{"method": "moco_v3", "layer_scale_init": 0.1, "beta1": 0.8, "steps": 37700}
Rows from block 2, named by matrix and row number. Rows with one number belong to one attention dimension. Each number is 50 + 12 x the weight over its row's rms, rounded and kept within 0 to 99. All counts start at 0.
# q: attention query, key and value (stacked) (model.blocks.2.attn.qkv.weight, 576x192, the q third), inputs 0-191
# k: attention query, key and value (stacked) (model.blocks.2.attn.qkv.weight, 576x192, the k third), inputs 0-191
q.119:48 48 49 38 68 54 44 42 46 48 57 64 48 47 51 48 63 29 56 72 66 22 38 72 45 39 50 45 35 60 51 44 66 49 47 61 48 47 41 46 66 57 58 36 48 51 26 48 45 53 61 45 46 40 63 48 51 70 34 38 68 44 65 57 85 51 31 45 48 39 50 67 51 76 19 54 37 47 46 38 40 53 50 58 45 45 65 58 55 43 51 51 45 50 50 57 47 54 45 43 54 57 00 49 43 55 46 34 46 44 45 53 33 67 34 33 51 53 56 44 75 43 43 41 47 58 35 46 63 48 27 58 55 49 56 48 56 49 48 53 48 19 92 38 37 55 45 52 43 46 58 52 80 34 51 47 31 43 48 51 43 37 58 58 58 44 43 63 75 55 47 65 35 47 47 49 45 45 49 60 61 35 57 50 44 56 45 55 75 75 36 47
k.119:47 52 40 51 54 38 30 53 35 43 48 58 44 50 50 40 64 52 40 52 57 32 47 71 64 52 48 36 34 59 48 60 51 43 44 62 58 42 23 51 54 44 64 74 60 56 48 45 23 54 56 46 44 50 54 45 53 39 58 44 36 39 99 61 57 49 57 41 38 47 54 59 58 58 51 58 33 43 42 52 25 35 51 58 48 55 59 53 42 57 42 47 51 48 41 53 51 43 46 52 74 30 45 49 47 52 62 36 58 49 40 59 36 61 50 41 52 45 52 47 33 51 41 26 32 81 47 45 50 47 66 58 38 53 44 48 26 61 22 55 40 55 74 38 54 46 41 55 54 53 35 46 52 53 44 51 36 45 86 50 52 53 32 44 47 20 47 44 55 52 43 69 56 51 56 47 46 15 45 96 51 55 33 29 43 50 51 49 45 46 44 71
q.120:51 52 47 61 39 35 47 50 47 51 50 30 48 48 43 45 35 66 53 19 28 78 66 32 62 52 55 50 69 37 45 57 42 46 51 35 59 50 50 54 35 53 43 64 55 53 70 60 58 48 39 55 48 58 33 64 46 43 68 61 43 53 45 54 32 46 70 51 40 65 62 36 44 33 71 56 70 42 49 64 56 52 46 45 53 56 37 44 48 47 47 53 58 51 48 36 48 53 53 58 42 42 80 62 62 24 42 63 60 50 59 46 62 30 46 79 46 42 42 52 43 53 51 60 54 48 66 51 29 50 56 44 46 45 49 51 36 52 41 46 47 96 19 60 80 57 49 51 52 48 43 48 25 67 51 51 70 57 53 53 51 65 44 31 47 49 56 37 19 44 50 45 85 52 48 49 46 52 42 48 42 45 44 44 52 42 54 44 18 40 64 74
k.120:51 47 46 45 39 78 53 46 50 54 61 33 53 47 64 53 38 28 46 44 48 72 61 31 50 48 63 56 60 41 49 35 56 52 51 46 48 56 86 48 44 48 25 23 30 36 50 48 80 41 43 46 45 48 38 57 48 52 28 53 51 55 00 50 39 48 41 54 70 52 56 33 38 42 52 64 72 55 60 43 71 82 45 40 51 49 46 43 64 33 58 54 43 51 58 54 49 54 56 49 47 58 51 55 56 49 31 70 36 53 70 31 58 38 54 56 49 45 45 44 63 47 61 76 69 35 39 55 41 49 38 40 58 56 51 50 60 32 55 32 44 52 37 71 45 52 56 46 46 42 64 42 57 56 54 45 66 52 38 57 47 48 72 57 70 78 51 72 55 49 50 27 48 50 41 51 47 62 43 13 54 43 52 56 56 48 45 47 52 52 57 40
q.121:53 52 46 45 70 44 31 46 45 53 48 46 52 49 53 52 58 35 56 59 49 47 66 67 46 50 53 49 58 53 54 49 71 45 59 50 66 48 46 37 52 55 61 47 42 59 34 54 57 45 54 48 49 53 53 70 40 81 45 29 82 47 79 53 84 50 39 47 37 55 54 60 41 68 39 72 64 56 50 55 45 64 48 65 51 52 62 65 61 23 54 48 54 53 57 41 51 67 46 53 34 51 02 66 62 42 31 44 55 49 60 56 37 52 29 64 52 52 80 49 83 49 43 37 51 49 49 50 51 41 08 66 55 53 60 50 49 48 45 45 55 50 77 39 48 52 48 48 46 46 58 57 52 37 56 43 41 51 36 49 45 54 61 52 51 37 61 58 62 56 46 71 52 56 45 53 42 58 52 66 56 15 68 50 49 62 39 56 55 76 40 66
k.121:43 48 29 49 42 51 27 49 28 40 65 52 42 46 64 42 55 32 32 51 57 43 51 71 64 54 61 32 36 60 46 54 56 39 41 68 54 43 32 51 56 41 52 59 52 43 48 37 24 52 54 34 35 53 52 47 57 39 45 45 24 39 78 62 59 41 45 40 43 42 53 48 56 58 46 65 41 48 43 52 39 48 47 46 45 43 59 48 45 49 49 46 44 47 38 61 48 48 49 53 77 35 47 47 46 51 49 43 61 50 46 47 30 60 47 47 50 43 47 38 34 46 41 39 36 86 37 45 48 46 60 58 44 46 41 41 29 49 17 49 35 61 77 44 47 43 38 53 48 44 38 35 54 51 43 55 46 45 93 57 49 50 42 45 61 23 41 50 61 50 36 64 58 54 57 42 47 06 33 83 53 57 19 23 40 49 51 43 44 43 49 69
q.122:55 53 54 44 56 59 61 60 57 60 49 83 57 59 62 57 75 42 58 72 77 23 25 64 45 45 47 57 23 66 57 52 51 58 58 57 33 60 46 53 68 50 56 49 52 47 38 46 36 54 57 51 59 35 65 31 55 50 35 51 54 54 49 48 59 61 36 58 63 48 47 63 64 61 42 35 24 49 56 30 50 42 61 52 57 43 61 58 57 66 57 63 41 53 57 70 60 35 49 47 58 58 36 42 22 75 64 51 47 56 38 56 41 75 68 12 56 54 36 57 43 52 59 40 50 57 32 53 56 60 55 51 51 59 53 59 64 57 61 64 48 02 68 44 46 47 60 61 54 58 59 58 62 42 55 58 32 43 45 37 57 31 49 56 47 57 49 53 73 57 56 58 33 42 63 53 58 56 60 47 62 57 53 56 58 51 50 58 81 68 42 39
k.122:54 52 67 46 56 20 72 46 56 47 33 63 45 52 33 45 60 69 53 58 49 32 42 68 50 47 31 48 43 60 52 58 50 47 44 56 58 44 16 49 54 48 78 72 63 67 52 55 33 74 53 54 56 51 64 35 50 62 68 50 68 46 95 50 56 51 49 50 35 45 46 66 64 52 52 29 29 46 44 54 39 13 50 66 50 48 53 58 33 69 48 52 54 49 51 47 48 49 32 50 48 56 49 50 43 53 80 30 55 46 34 66 55 58 40 40 49 55 64 58 46 51 44 30 43 40 48 48 59 50 64 60 39 47 55 44 44 70 72 70 56 36 62 25 50 48 46 51 51 56 34 68 51 41 46 54 35 58 28 41 51 39 21 53 25 39 50 41 43 49 53 64 43 49 60 49 56 61 66 65 61 58 59 70 44 53 52 58 48 58 41 47
q.123:44 47 43 39 65 51 38 38 45 45 57 49 47 45 55 47 54 27 48 73 54 37 54 76 45 48 49 42 50 56 49 41 71 45 47 62 58 41 41 41 61 51 58 37 44 52 27 46 52 57 59 43 45 50 60 55 48 76 40 30 67 43 71 52 84 46 33 40 44 40 46 60 48 76 20 61 48 58 45 49 43 56 45 59 42 44 63 55 55 33 51 40 48 48 49 54 47 65 47 40 45 56 00 50 59 47 37 34 48 42 51 50 29 58 25 49 47 53 80 42 78 42 39 45 48 52 41 45 64 41 23 63 57 49 54 44 52 42 46 46 53 34 88 37 26 49 41 47 45 40 57 50 79 33 49 44 33 45 47 54 40 44 57 64 63 38 46 63 71 54 44 62 35 53 45 49 47 46 45 63 57 33 58 47 41 60 38 54 61 65 37 46
k.123:44 51 32 53 51 45 24 55 29 39 57 57 44 48 58 44 58 42 40 49 57 34 43 67 61 54 55 35 35 58 47 58 49 43 46 62 50 43 33 53 53 45 56 65 56 48 48 41 21 48 54 41 40 50 52 52 54 33 50 44 27 41 88 60 60 46 52 40 38 46 52 51 53 60 47 60 38 44 43 49 32 46 52 47 45 49 57 52 47 53 43 45 50 46 38 57 50 43 53 51 72 30 46 47 46 52 52 46 60 49 42 52 25 64 53 45 51 46 43 41 34 49 41 33 31 89 48 42 49 47 59 56 46 49 43 51 31 49 11 48 41 62 71 45 53 46 40 58 51 50 40 38 52 54 43 53 43 42 97 54 49 54 47 39 53 20 44 41 58 51 39 64 62 50 57 45 47 11 34 93 43 55 23 22 44 48 55 44 45 41 46 72
q.124:56 53 52 46 43 61 51 65 69 58 49 69 58 63 64 60 80 51 52 81 69 44 45 58 41 60 50 58 48 66 63 53 52 64 60 60 35 62 47 62 61 47 53 47 59 53 37 46 43 58 63 53 63 51 56 28 57 49 42 40 45 62 49 41 47 61 43 61 72 44 40 59 69 65 48 38 26 60 66 43 47 47 63 54 55 36 55 53 55 64 62 56 46 58 63 72 65 41 61 35 57 49 43 45 43 81 61 51 53 60 46 61 50 56 79 25 61 66 47 61 38 55 61 40 51 50 36 53 65 51 72 53 53 63 52 62 68 53 65 57 53 03 66 54 24 43 65 47 59 57 57 53 51 40 58 52 53 36 45 39 61 39 36 67 45 62 51 65 77 58 60 52 14 54 65 57 52 59 65 51 52 64 55 49 60 50 50 59 61 53 49 25
k.124:48 49 72 47 59 20 75 47 58 42 32 62 45 50 28 52 47 72 64 61 47 25 28 53 36 45 27 56 51 56 52 57 45 55 51 45 42 41 38 51 55 59 76 61 61 66 51 59 37 67 52 57 61 53 63 53 50 58 65 58 71 50 74 41 58 49 38 52 25 47 40 66 53 53 45 19 28 53 49 46 51 13 54 56 47 42 49 61 34 67 49 51 53 45 43 40 47 47 44 50 29 67 53 43 42 41 77 34 48 44 30 60 57 60 48 48 47 60 56 60 60 46 47 39 45 31 58 45 58 50 43 66 57 41 58 51 65 64 76 67 69 48 40 25 55 56 50 49 47 56 42 67 50 40 47 62 36 51 22 38 45 44 59 42 20 41 48 36 34 40 52 55 53 52 56 47 58 74 65 47 53 61 63 73 47 51 69 60 52 54 40 40
q.125:44 36 62 49 72 61 54 44 39 54 56 61 53 48 38 48 65 36 41 56 71 13 27 50 40 33 38 48 24 47 42 43 58 50 45 60 54 47 51 40 57 60 55 30 39 49 30 53 42 24 50 51 46 46 60 52 52 47 38 40 62 37 53 49 70 55 37 41 46 39 45 71 35 64 15 47 46 47 47 32 36 55 50 60 50 63 52 53 60 47 43 47 44 40 46 44 48 49 38 53 62 54 05 37 32 57 52 16 29 45 41 53 48 62 38 34 43 46 58 43 65 50 41 49 40 48 41 45 59 55 33 48 50 40 50 50 59 47 47 52 55 15 66 42 32 56 47 41 48 51 54 46 70 46 43 53 31 48 54 55 38 41 75 59 59 43 43 72 59 52 48 50 22 45 29 49 44 33 54 50 49 53 49 60 48 54 52 52 89 47 42 28
k.125:54 61 63 47 56 37 37 51 45 54 40 64 53 53 37 37 61 71 71 52 50 59 50 72 54 48 39 38 50 57 50 73 52 43 43 50 54 50 22 52 58 52 51 77 74 58 47 55 30 48 69 55 49 52 53 34 53 47 61 46 33 45 84 52 47 51 80 47 56 52 48 74 76 57 51 39 47 49 38 62 23 21 54 58 56 49 49 52 33 71 35 43 50 51 37 43 52 45 44 57 61 48 53 39 45 47 58 32 68 56 58 64 43 52 60 50 56 56 52 55 46 55 39 25 21 61 60 48 59 53 66 50 31 40 48 51 46 76 48 73 51 32 64 41 53 50 43 54 55 43 36 56 41 51 52 53 41 54 66 50 54 53 05 51 37 34 49 22 54 63 56 69 56 55 49 48 47 33 52 80 37 59 41 36 34 52 35 41 52 49 58 60
q.126:51 56 52 51 50 43 52 62 53 61 51 79 54 56 59 49 73 47 82 50 64 40 41 53 69 35 58 56 38 67 56 55 48 57 59 33 34 59 40 65 61 57 51 56 67 53 40 59 34 60 54 50 56 26 42 42 50 52 41 58 58 58 55 68 56 61 49 59 50 61 76 56 65 55 51 51 35 34 56 37 47 46 59 53 57 39 60 58 55 60 62 81 44 54 56 61 58 32 52 60 61 50 42 61 20 42 54 64 64 56 45 52 50 65 62 35 57 40 08 56 49 50 55 44 49 70 40 52 26 56 55 50 49 56 58 65 59 62 51 60 27 38 53 51 87 64 58 69 56 57 54 54 40 59 56 63 52 44 45 33 55 38 38 22 47 56 49 38 54 56 53 70 80 48 63 54 40 56 55 54 65 39 50 47 55 38 58 53 53 85 55 78
k.126:49 44 56 35 44 42 68 36 47 42 39 43 36 50 44 42 60 48 30 61 52 47 65 66 75 47 39 45 35 59 50 43 68 35 36 75 74 39 38 44 47 30 68 67 44 61 50 45 45 67 39 43 46 46 46 31 54 61 44 51 64 39 74 69 49 44 37 39 45 37 64 60 48 42 63 68 25 53 45 42 48 32 43 76 48 51 58 56 38 55 58 63 37 44 52 52 44 52 24 54 73 54 43 64 46 47 65 30 45 44 49 52 63 50 46 41 48 33 76 51 49 53 49 33 50 47 26 47 35 35 59 65 26 60 54 34 33 60 53 51 28 44 77 24 44 42 41 50 45 51 35 55 66 48 39 60 32 63 34 51 52 32 34 56 57 45 47 81 52 41 44 64 49 55 51 46 46 53 58 50 81 51 51 68 43 45 47 62 40 66 38 59