{
  "model": "self-supervised image encoder",
  "activation": "silu",
  "width": 192
}
Rows from block 3 of a small self-supervised image encoder, named by matrix and row number. Rows with one number belong to one neuron. Each number is 128 + 24 x the weight over its row's rms, rounded and kept within 0 to 255. All counts start at 0.
After each neuron's rows are labels from the 100 images, of 14976, where the neuron reaches its highest value: "colour at peak" is the nearest of a few named colours to the mean colour under the peak. Only what is clearly more common there than usual is listed. The data: regions of photos with short descriptions (Visual Genome). In brackets: how many of the 100, against the usual share in percent.
# fc1: MLP up (model.blocks.3.mlp.fc1.weight, 768x192), inputs 0-191
# fc2: MLP down (model.blocks.3.mlp.fc2.weight, 192x768, transposed), outputs 0-191

fc1.419 [135 134 135 132 146 129 141 122  64 127 107 121 131 109 136 144 134 118 140 131 165 119 148  91 136 130 119 176 137 163 123 130 110 180 127 143 136 149 122 126 159 124 134 138 121 127 115 154 126 108 132 123 138 124 155 106 138 110 125 113 115 136 130 104 147 118 129 132  96 133 125  64  58  56 121 114 102 105 130 113 118 146 123 130 109 138 118 115 129 113 184 132 127 126 131 127 150 148 105 123 162 139 127 118 119 110 169 145 217 148 124 125 130 119 117 142 142 126 121 138 115 156 138 147  87 107  84  64 142 160 120 125 135 135 150 148 151 166 112  80 151 152 120  69 121 110  62 183 142 143 109 130  78 117 141 123 134 135 147  99 157 120 120 116 103 143 126 147 157 138 112 119 113 130 167 152  79  95 118 113 109 133  82 109 135 126 109 147 111 144  67 103]
fc2.419 [115 136  88 165 138 157 133 138 132 105 138 115 121  93 140  86 143 135 166  98 179 117 124 163 109 110 154 134 168  90 179  94 139 144 104 155 118  87 119 140  91 143 140 112 147 146 129 121 118 124 158 150 169 119  92 101 106 152 165 142 126 141 108 104 144 121 108 107 157 105 147 136 116 112 102 134 124 157 127 125  94 124 138 125  88  96 146 129 103 119 118 116 145 135 118  99 122 118  98 142 105 152  99  96 115 169 180 131  85 109 107 113 159 167 104 128 169 168  85 172 130  99 103 122 146 133 146 130  90 137 128 134 151 107 114 183 125 106 138 122 147 116 129 112 129 166 131 113 122 145 123  33 166 122 161 114 121 136 139 130 105 144 143 127  78 137 125 137  97 108 118 151 163 112 105 156 139 144 116 141 157 108 144 111 138  82 149 137 135 130 167 109]
colour at peak: black (76 vs 14.1)

fc1.491 [122 135 103 165 147 153 141 120 117 120 114 117  91 131 116 139 124 127 113 140 137 130 143  83 113 130 120 166 110  89 122 136 100 183 138 113 135 158 146 123 101 133 139 128 117 123 119 135 157 207 148 126 126 162 129 123 185 144 157  80 109 147 129  99 162  96 147 143 127 136 138 142 113  68 147 105 101 151 115 159 107 120 123 128 103  64 106 115 129 114 176 137 135 140 133 144 133 109 112  98 161 129 117 126 127 118 161 123 193 156 139 144 166 158 116 113 130 142 125 104 112 151 156 156 101 143 150  65 110 129 108  78 128 160 126 174 146 170 134 118 150 155 127 114 119 107 116 128 133 129 132 139 118 130 143 142 139 129 150  97 139 106 134 140  82 149 139  95 138 123 149  98 113 127 173 131  89  82 120 113  97 120  69 114 127 135 141 153 115 193 119 116]
fc2.491 [118 167 123 151 135 156 134 141  87 118 142 145 160 114 105 131 122 119 132 122  85 114 126 127 156 118 160 128 180 154 170 121 137 144 148 169 111  92 119 167  98 129  92 124 146 127 125 128 116 121 156 166 121  96  99  99 116 146 178 122 115 120 146 141 154 154 147 114 143 159 157 131 109 173 104 134 138  92 116 122  88 114 161  99 108 111 137 129 125 113 116 153 129 113 122 124 139 124  45 158 130 157 122  88 108 129 134 107  68 136 122 133 123 176 124 132 110 153  73 210 185 116 121 122 113 138 110 126 132 109 127 107 163 178  77 154 132 110 117 124 154 105  93 126 111  94 122 112 120 132 120 157 109 130 161 106 124 135 131  98 115  85 162  83 141 118 106 124 110 175 139 137 133 123 108 134 144 122 136 118 164 153 123 118 114 127 136 132 112 162 143 152]
colour at peak: black (74 vs 14.1)

fc1.414 [132 138 121 146 130 128 141 121  93 136 123 116 117 118 101 125 129 149 122 139 137 136 184 104 128 129 109 150 122 104 110 130 119 169 131 137 131 167 146 108 135 141 128 135 121 135 133 139 135 174 132 135 132 190 137 127 158 126 134  95 108 125 132 116 160  87 146 165 110  92 134 158 124  95  79 116 106 141 124 120 107 138 119 108 111 145  80 122 147 110 181 138 117 133 126 106 140 142 102 126 169 156 124 120 118 121 167 153 201 142 126 134 187 121 107 114 125 131 119 123 100 143 169 157 145 116 111  54 107 127 106  74 142 126 146 193 137 152  56 109 138 154 130 155 122  95 131 138 132 142 141 126 108 102 127 126 138 118 148  96 136  89 124 128 109 185 127 118 129 118 118  94 119  95 166 126  97  78 129 111  98 142  78 112 127 116 102 149 118 183 115 105]
fc2.414 [ 92 103  98 124 136 146 129 139 137 136 142 115 172  78 106 129 135 164 121 124 112 117 123 128 121 117 142 132 124 127 172 122 110 130 152 120 101  78 115 147 139 119 166 100 132 154 131 142  96 127 153 170 135 100  95 140 116 145 153 127 158 122 138  72 153 104 167 123 102  95 127  94 102 189 115 130 126 166 131 122 105 124 147 114  86  59 140 132 120 139 119 175 147 130 114 112 123 117  48 150 100 104 120  93 141 114 164 105  92 116 113 129  98 173 125 130 129 135 101 181 178 128  92 123 150 153 139 123 119 131 129 121 109 146 130 143 139 150 117 127 166 152  85 142 118 174 135 120 130 108 103 103 145 158 139 105 126 133 135 130 138 165 177 115 137 130 136 131 106 133 173  78 177 141 110 148 130 121  89 129 168 138 139 119 136 150 145 114 119 153 157 151]
colour at peak: black (89 vs 14.1)

fc1.17 [131 130 122 153 118 113 136 119 104 135 116 128 111 110 126 141 131 166 136 148 180 137 170  78 118 129 111 165 119 110 129 142 110 165 139 135 139 191 141 126 112 136 148 131 106 133 111 147 121 143 136 121 140 134 116 118 149 119 111  62 114 136 134 113 195 109 140 156  93 122 132  97  83  62 107 112 104 127 125 116 111 132 118 143  96 145 108 112 147 110 151 131 126 130 121  92 154 149  95 131 180 150 116 153 119 122 175 157 161 152 130 121 161 147 110 103 139 127 126 101 108 147 158 146 141 115 103  49 125 145 108  97 144 132 128 161 144 169  72 109 117 178 130 115 113 133  75 153 143 149 129 132  85 121 133 123 143 126 153  90 154 117 128 120 112 137 125 148 144 134 131  86 120 118 170 141  90  89 123 108 113 143  86 106 132 136 105 150 118 163  70 113]
fc2.17 [129 129  84 116 141 172 133 139 122  84 143  98 161  88 110 124 139 181 154 137 158 116 123 122 116 125 150 133 188  90 175 111 126 147 126 151 109  79 115 173 126  95 150  78 142 112 136 108 123 128 161 170 139 104  80 127 103 148 149 142 151 122 115  78 145 118 135 103 138 101 114 130 120 133  89 135 123 189 153 121  89 126 137 130  97  94 143 132 109 122  78 119 140 130 120 106 135 156  95 156 108 140 138  84 117 124 128 125  75 124  88 146 123 135 127 130 122 129  94 125 141 130 109 122 140 140 163 106 128 123 129 112 162 157 173 168 133 130 121 121 144 144  82 107 114 139 133 115 164 114 114  67 162 118 138 109 122 134 138 148 109 130 148 156 132 140 124 121 100 119  99  88 159 141 106 147 141 139 119 131 175 105 126 116 106 134  88  95 100 160 164 169]
colour at peak: black (82 vs 14.1)

fc1.763 [115  96 134 123  76 149 137 135 131 120 112  86 125 127 135 117 121  95 121 136  90 161 114 126 129 143  95  67 144 100 129  93 125 105 120 163 118 121 156 110 115 146 118 130 131 132 142 159 129  94 116 155 151 110 117  34 114 171 120 171 171 115 139 121 157 141 168 132 118 122 126 115 128 110 110 137  96 115 114 148 106 115 129 113 140 116  99 167 165 103 118 119  99 118 126 179 119  92 115 138 136 145 111 117  98 111 148 125  92 115 124 113 124  77 141 148 146 117 111 140 159 124 177 122 142 122 135 133 137 161 148 124 186 125 125 110 106 107 132 148 113 117 161 154 152 140  92 120 105 102  80 116 162 152 116 149 177 195 100 128  58 113 117 120 162 127 118 127 122 141 105 120 123 122 165 110 128 131 141 123 145 158 126 174 118  94 155 152 106 156 146 143]
fc2.763 [116 125 136 148 113 153 133 196 155 148 104 132 100 103  94 113 151 141 136 122 126 105 148 121 121 137 102  62 102 119 114 146 131 112 126 128 110 121  84 131 141 144 109 118  68 108 115 116 138 121 137 166 147 108 118 130 172 169 137 127 139  93 147 127 149 141 117 139 128 136 116 116 127  99  96  97 128 157 100 140 112 129 145 145 129 132 135 116 145 138 140 138 110 107 113 155 134 126 124 116 122 102 114  93 157 113 151 138  92 123 122 128 130 133 135 112 148 122 172 100 126 121 127  77 144 141 136 114 139 126 159 107 116  95 138 143 152 149 106 177 139 123 109 122 128 133 223 142 129 117 135 148 131 127 144  53  33  78 117  96 108 145 144 110 124  99 149 111  92 141 117 118 135 161  71 123  79 145 109 113  70 110  98 105 124 100 139 111 141 140 118 127]
colour at peak: pink (41 vs 10); white (36 vs 6.3)

fc1.494 [123 123 128 133 122 123 106 149 129 122  59  94 113 107 150 136 113 131 149 137 109 154 122 128 141 140  93 100 165 124 104 139 132 129 133 176 161  91 174 108 126 131  96 130 124  58 163 141 129 105 133 141 159 136 131  68 128 148  90 155 131 129 145 126 162 100 171 115 110 120 132 154 114  94 128 169  82 125 120 126  95 100 130 116 133 101  97 127 146  97 158 132 132 131 120 187 131 112 152 118 159 107 118 114 123 125 162 137 115 107 134 118 165  91 134 144 135 128 145 147  95 108 166  85 121 116  94 177 112 145 160 121 140 121 142  94 127 117 141 103 115 143 143 116 170 131  84  74  88 104 121 126 140 135 133 161 147 139  64 112 106 117 134 135 137 126 127 161 121 133 128 134 120 151 162 136 116 176  85 124  98 167 157 177 133 105 152 151  99 129 107 135]
fc2.494 [147 117 119 119 176 123  42 119 141 139 105 125 110 111 133 129 123 123 137 126 110 146 142 125 145 125 142  34 113 148 125 155 123 121 118 116 129  75  74 113 134 153 106 103 137 134 139 118 119  76 116 129 122 199 125 124 132 146 156 132 124 142 112 119  99 123 118 130 152 142 120 112 107 102  97 166 114 144  96 130 107 198 157 175 130 160 110 135 145 127 116 141 135 129 120 132 158 110 127 129 122 168 138 131 126 117 119 126  49 118 155 141 123 118 121 164 118  99 115 133 117 135 101 102 130 104 104 124 105 112 110 136 122 132 109 129 122 155 143  99 165 129 110 139 147 136 120 206 136 135 126 133 139 134 113  91  86 138 124 121 116 144 136 125 129 121 138 165 179 138 108 112 104 107  52 127 117 125 138 140  62 138 130  87 121 144 140 128 123 148 146 131]
colour at peak: white (49 vs 6.3); pink (37 vs 10)

fc1.116 [143 150 137 142 143 135 188  96 136 144 142 114 132 140 137 140  97 128 141 129 151 208  84 157 143 117 102  76 190 146 178 123 141  80 140 128 132 136 123 139 148 124 140 144 115 118 125 126 143 150 140 160 145 132 136  99 143 178 112 157 125 141  88 154 168 134 112 146 141 130 143 128 133 131 145 149 110 140 102 121 138  83 117 138 147 129 146 152 120 140 126 132 135 137 136 135 109 142  96  62 138 182 148 170 124 143 149 136 132 145 142 139 112 121 140 119 152 144 143 127 162 156 128 155 127 148 141 114 142 132 116 148 127 140 141 141 161 123 134 175 109 154 145 132 166 144 124 120  95 128 131 140 155 132 138 112 122 182  97 128  91 137 143 140 151 136 140 138 135 121  95 117 101 127 133 142 177 108 150  67 101 158 105 242 142 120 145 118 142 142 137 156]
fc2.116 [136 132 126 126 156 126 207  67 131 130 147 132 134 127 135 123 131 128 122 119 123 236 202 135 129 129  68  38 131 133 158 126 123 133 130 128 132 121  82 122 143 125 129 131 144 131 129 134 130 128 147 135 134 131 128 124  95 189 123 130 128 120 136 116 135 122 123 127 135 134 122 123 127 135 111 124 123 128 120 114 122 169 133 102 134 143 102 255 152 127 128 130 133 132 136 120 125 128 121 125 127 130 125 105 114 130 127 133 129 133 132 132 122 127 121 164 127 132 137 145 124 126 131  97 128 135 129 129 133 129 177 137 128 141 123 128 133 131 151 155 122 128 130 116 122 126  92 138 129 130 129 132 127 131 118 161 115 255 107 134 142 135 124 130 130 138 134 116 107 129 119 122 128 138 100 130 130 133 131 126 126 127 143 146 126 147 134 129 126 121  99 128]
colour at peak: white (60 vs 6.3); pink (27 vs 10)

fc1.1 [126 128 103 166 123 154 143 123 101 123 112 119  83 102 116 143 119 130 123 126 145 120 162  93 121 130 126 181 129 112 116 136  99 191 127 118 138 149 144 131 153 131 127 127 110 130 108 139 134 201 147 127 117 192 157 128 175 126 133  98 108 136 131 112 119  99 145 138 131 142 129 146  86  68 130 106  98 146 113 112 114 131 129 127 106  58 123 132 126 114 181 137 123 118 133 133 127 146 144 117 143 106 108  85 124 111 163 132 209 149 136 135 138 129 117 149 147 129 115 155 102 145 177 153 133 141 145  59 128 136  91  85 124 175 119 159 139 160 107 128 143 150 127  82 120 127 101 141 143 141 113 136  83 140 131 135 141 125 154 116 142 102 128 145  93 131 130 152 153 119 132 103 122 111 165 140  96  88 110 114 113 122  77 121 131 102 131 143 127 181  92 111]
fc2.1 [100 109 121 159 131 116 130 143  93 135 142 135 148 125 144 140 114 129 138  80  94 117 126 156  95 124 153 135 153 174 174 113 132 134 129 152 108 107 119 126 139 113 134  95 140 132 137 122 154 122 150 169 160  79 110  71 114 147 149 131 156 150 123 135 142  98  84 118 162 129 154 122 106 152 118 132 140 100 111 127 103 121 161 106 135  73 139 131 124 138  94 149 129 123  96 113 132  92  36 174 142 127  90 106 113 155 130 114  97 109 164 118 148 153 137 131 118 156  55 199 154 114 123 121 123 156 117 130 154 115 127 133 139 147  87 164 133 109 127 126 144 100  93 111 146  98 130 116 133 149 123  77 138 145 138 114 125 136 130  89 137  77 157  97 120 127  78  97 112 110 118 160 147 134 111 127 136 107 150 108 157 155 131 117 104 109 166 135 114 144 146 115]
colour at peak: black (80 vs 14.1)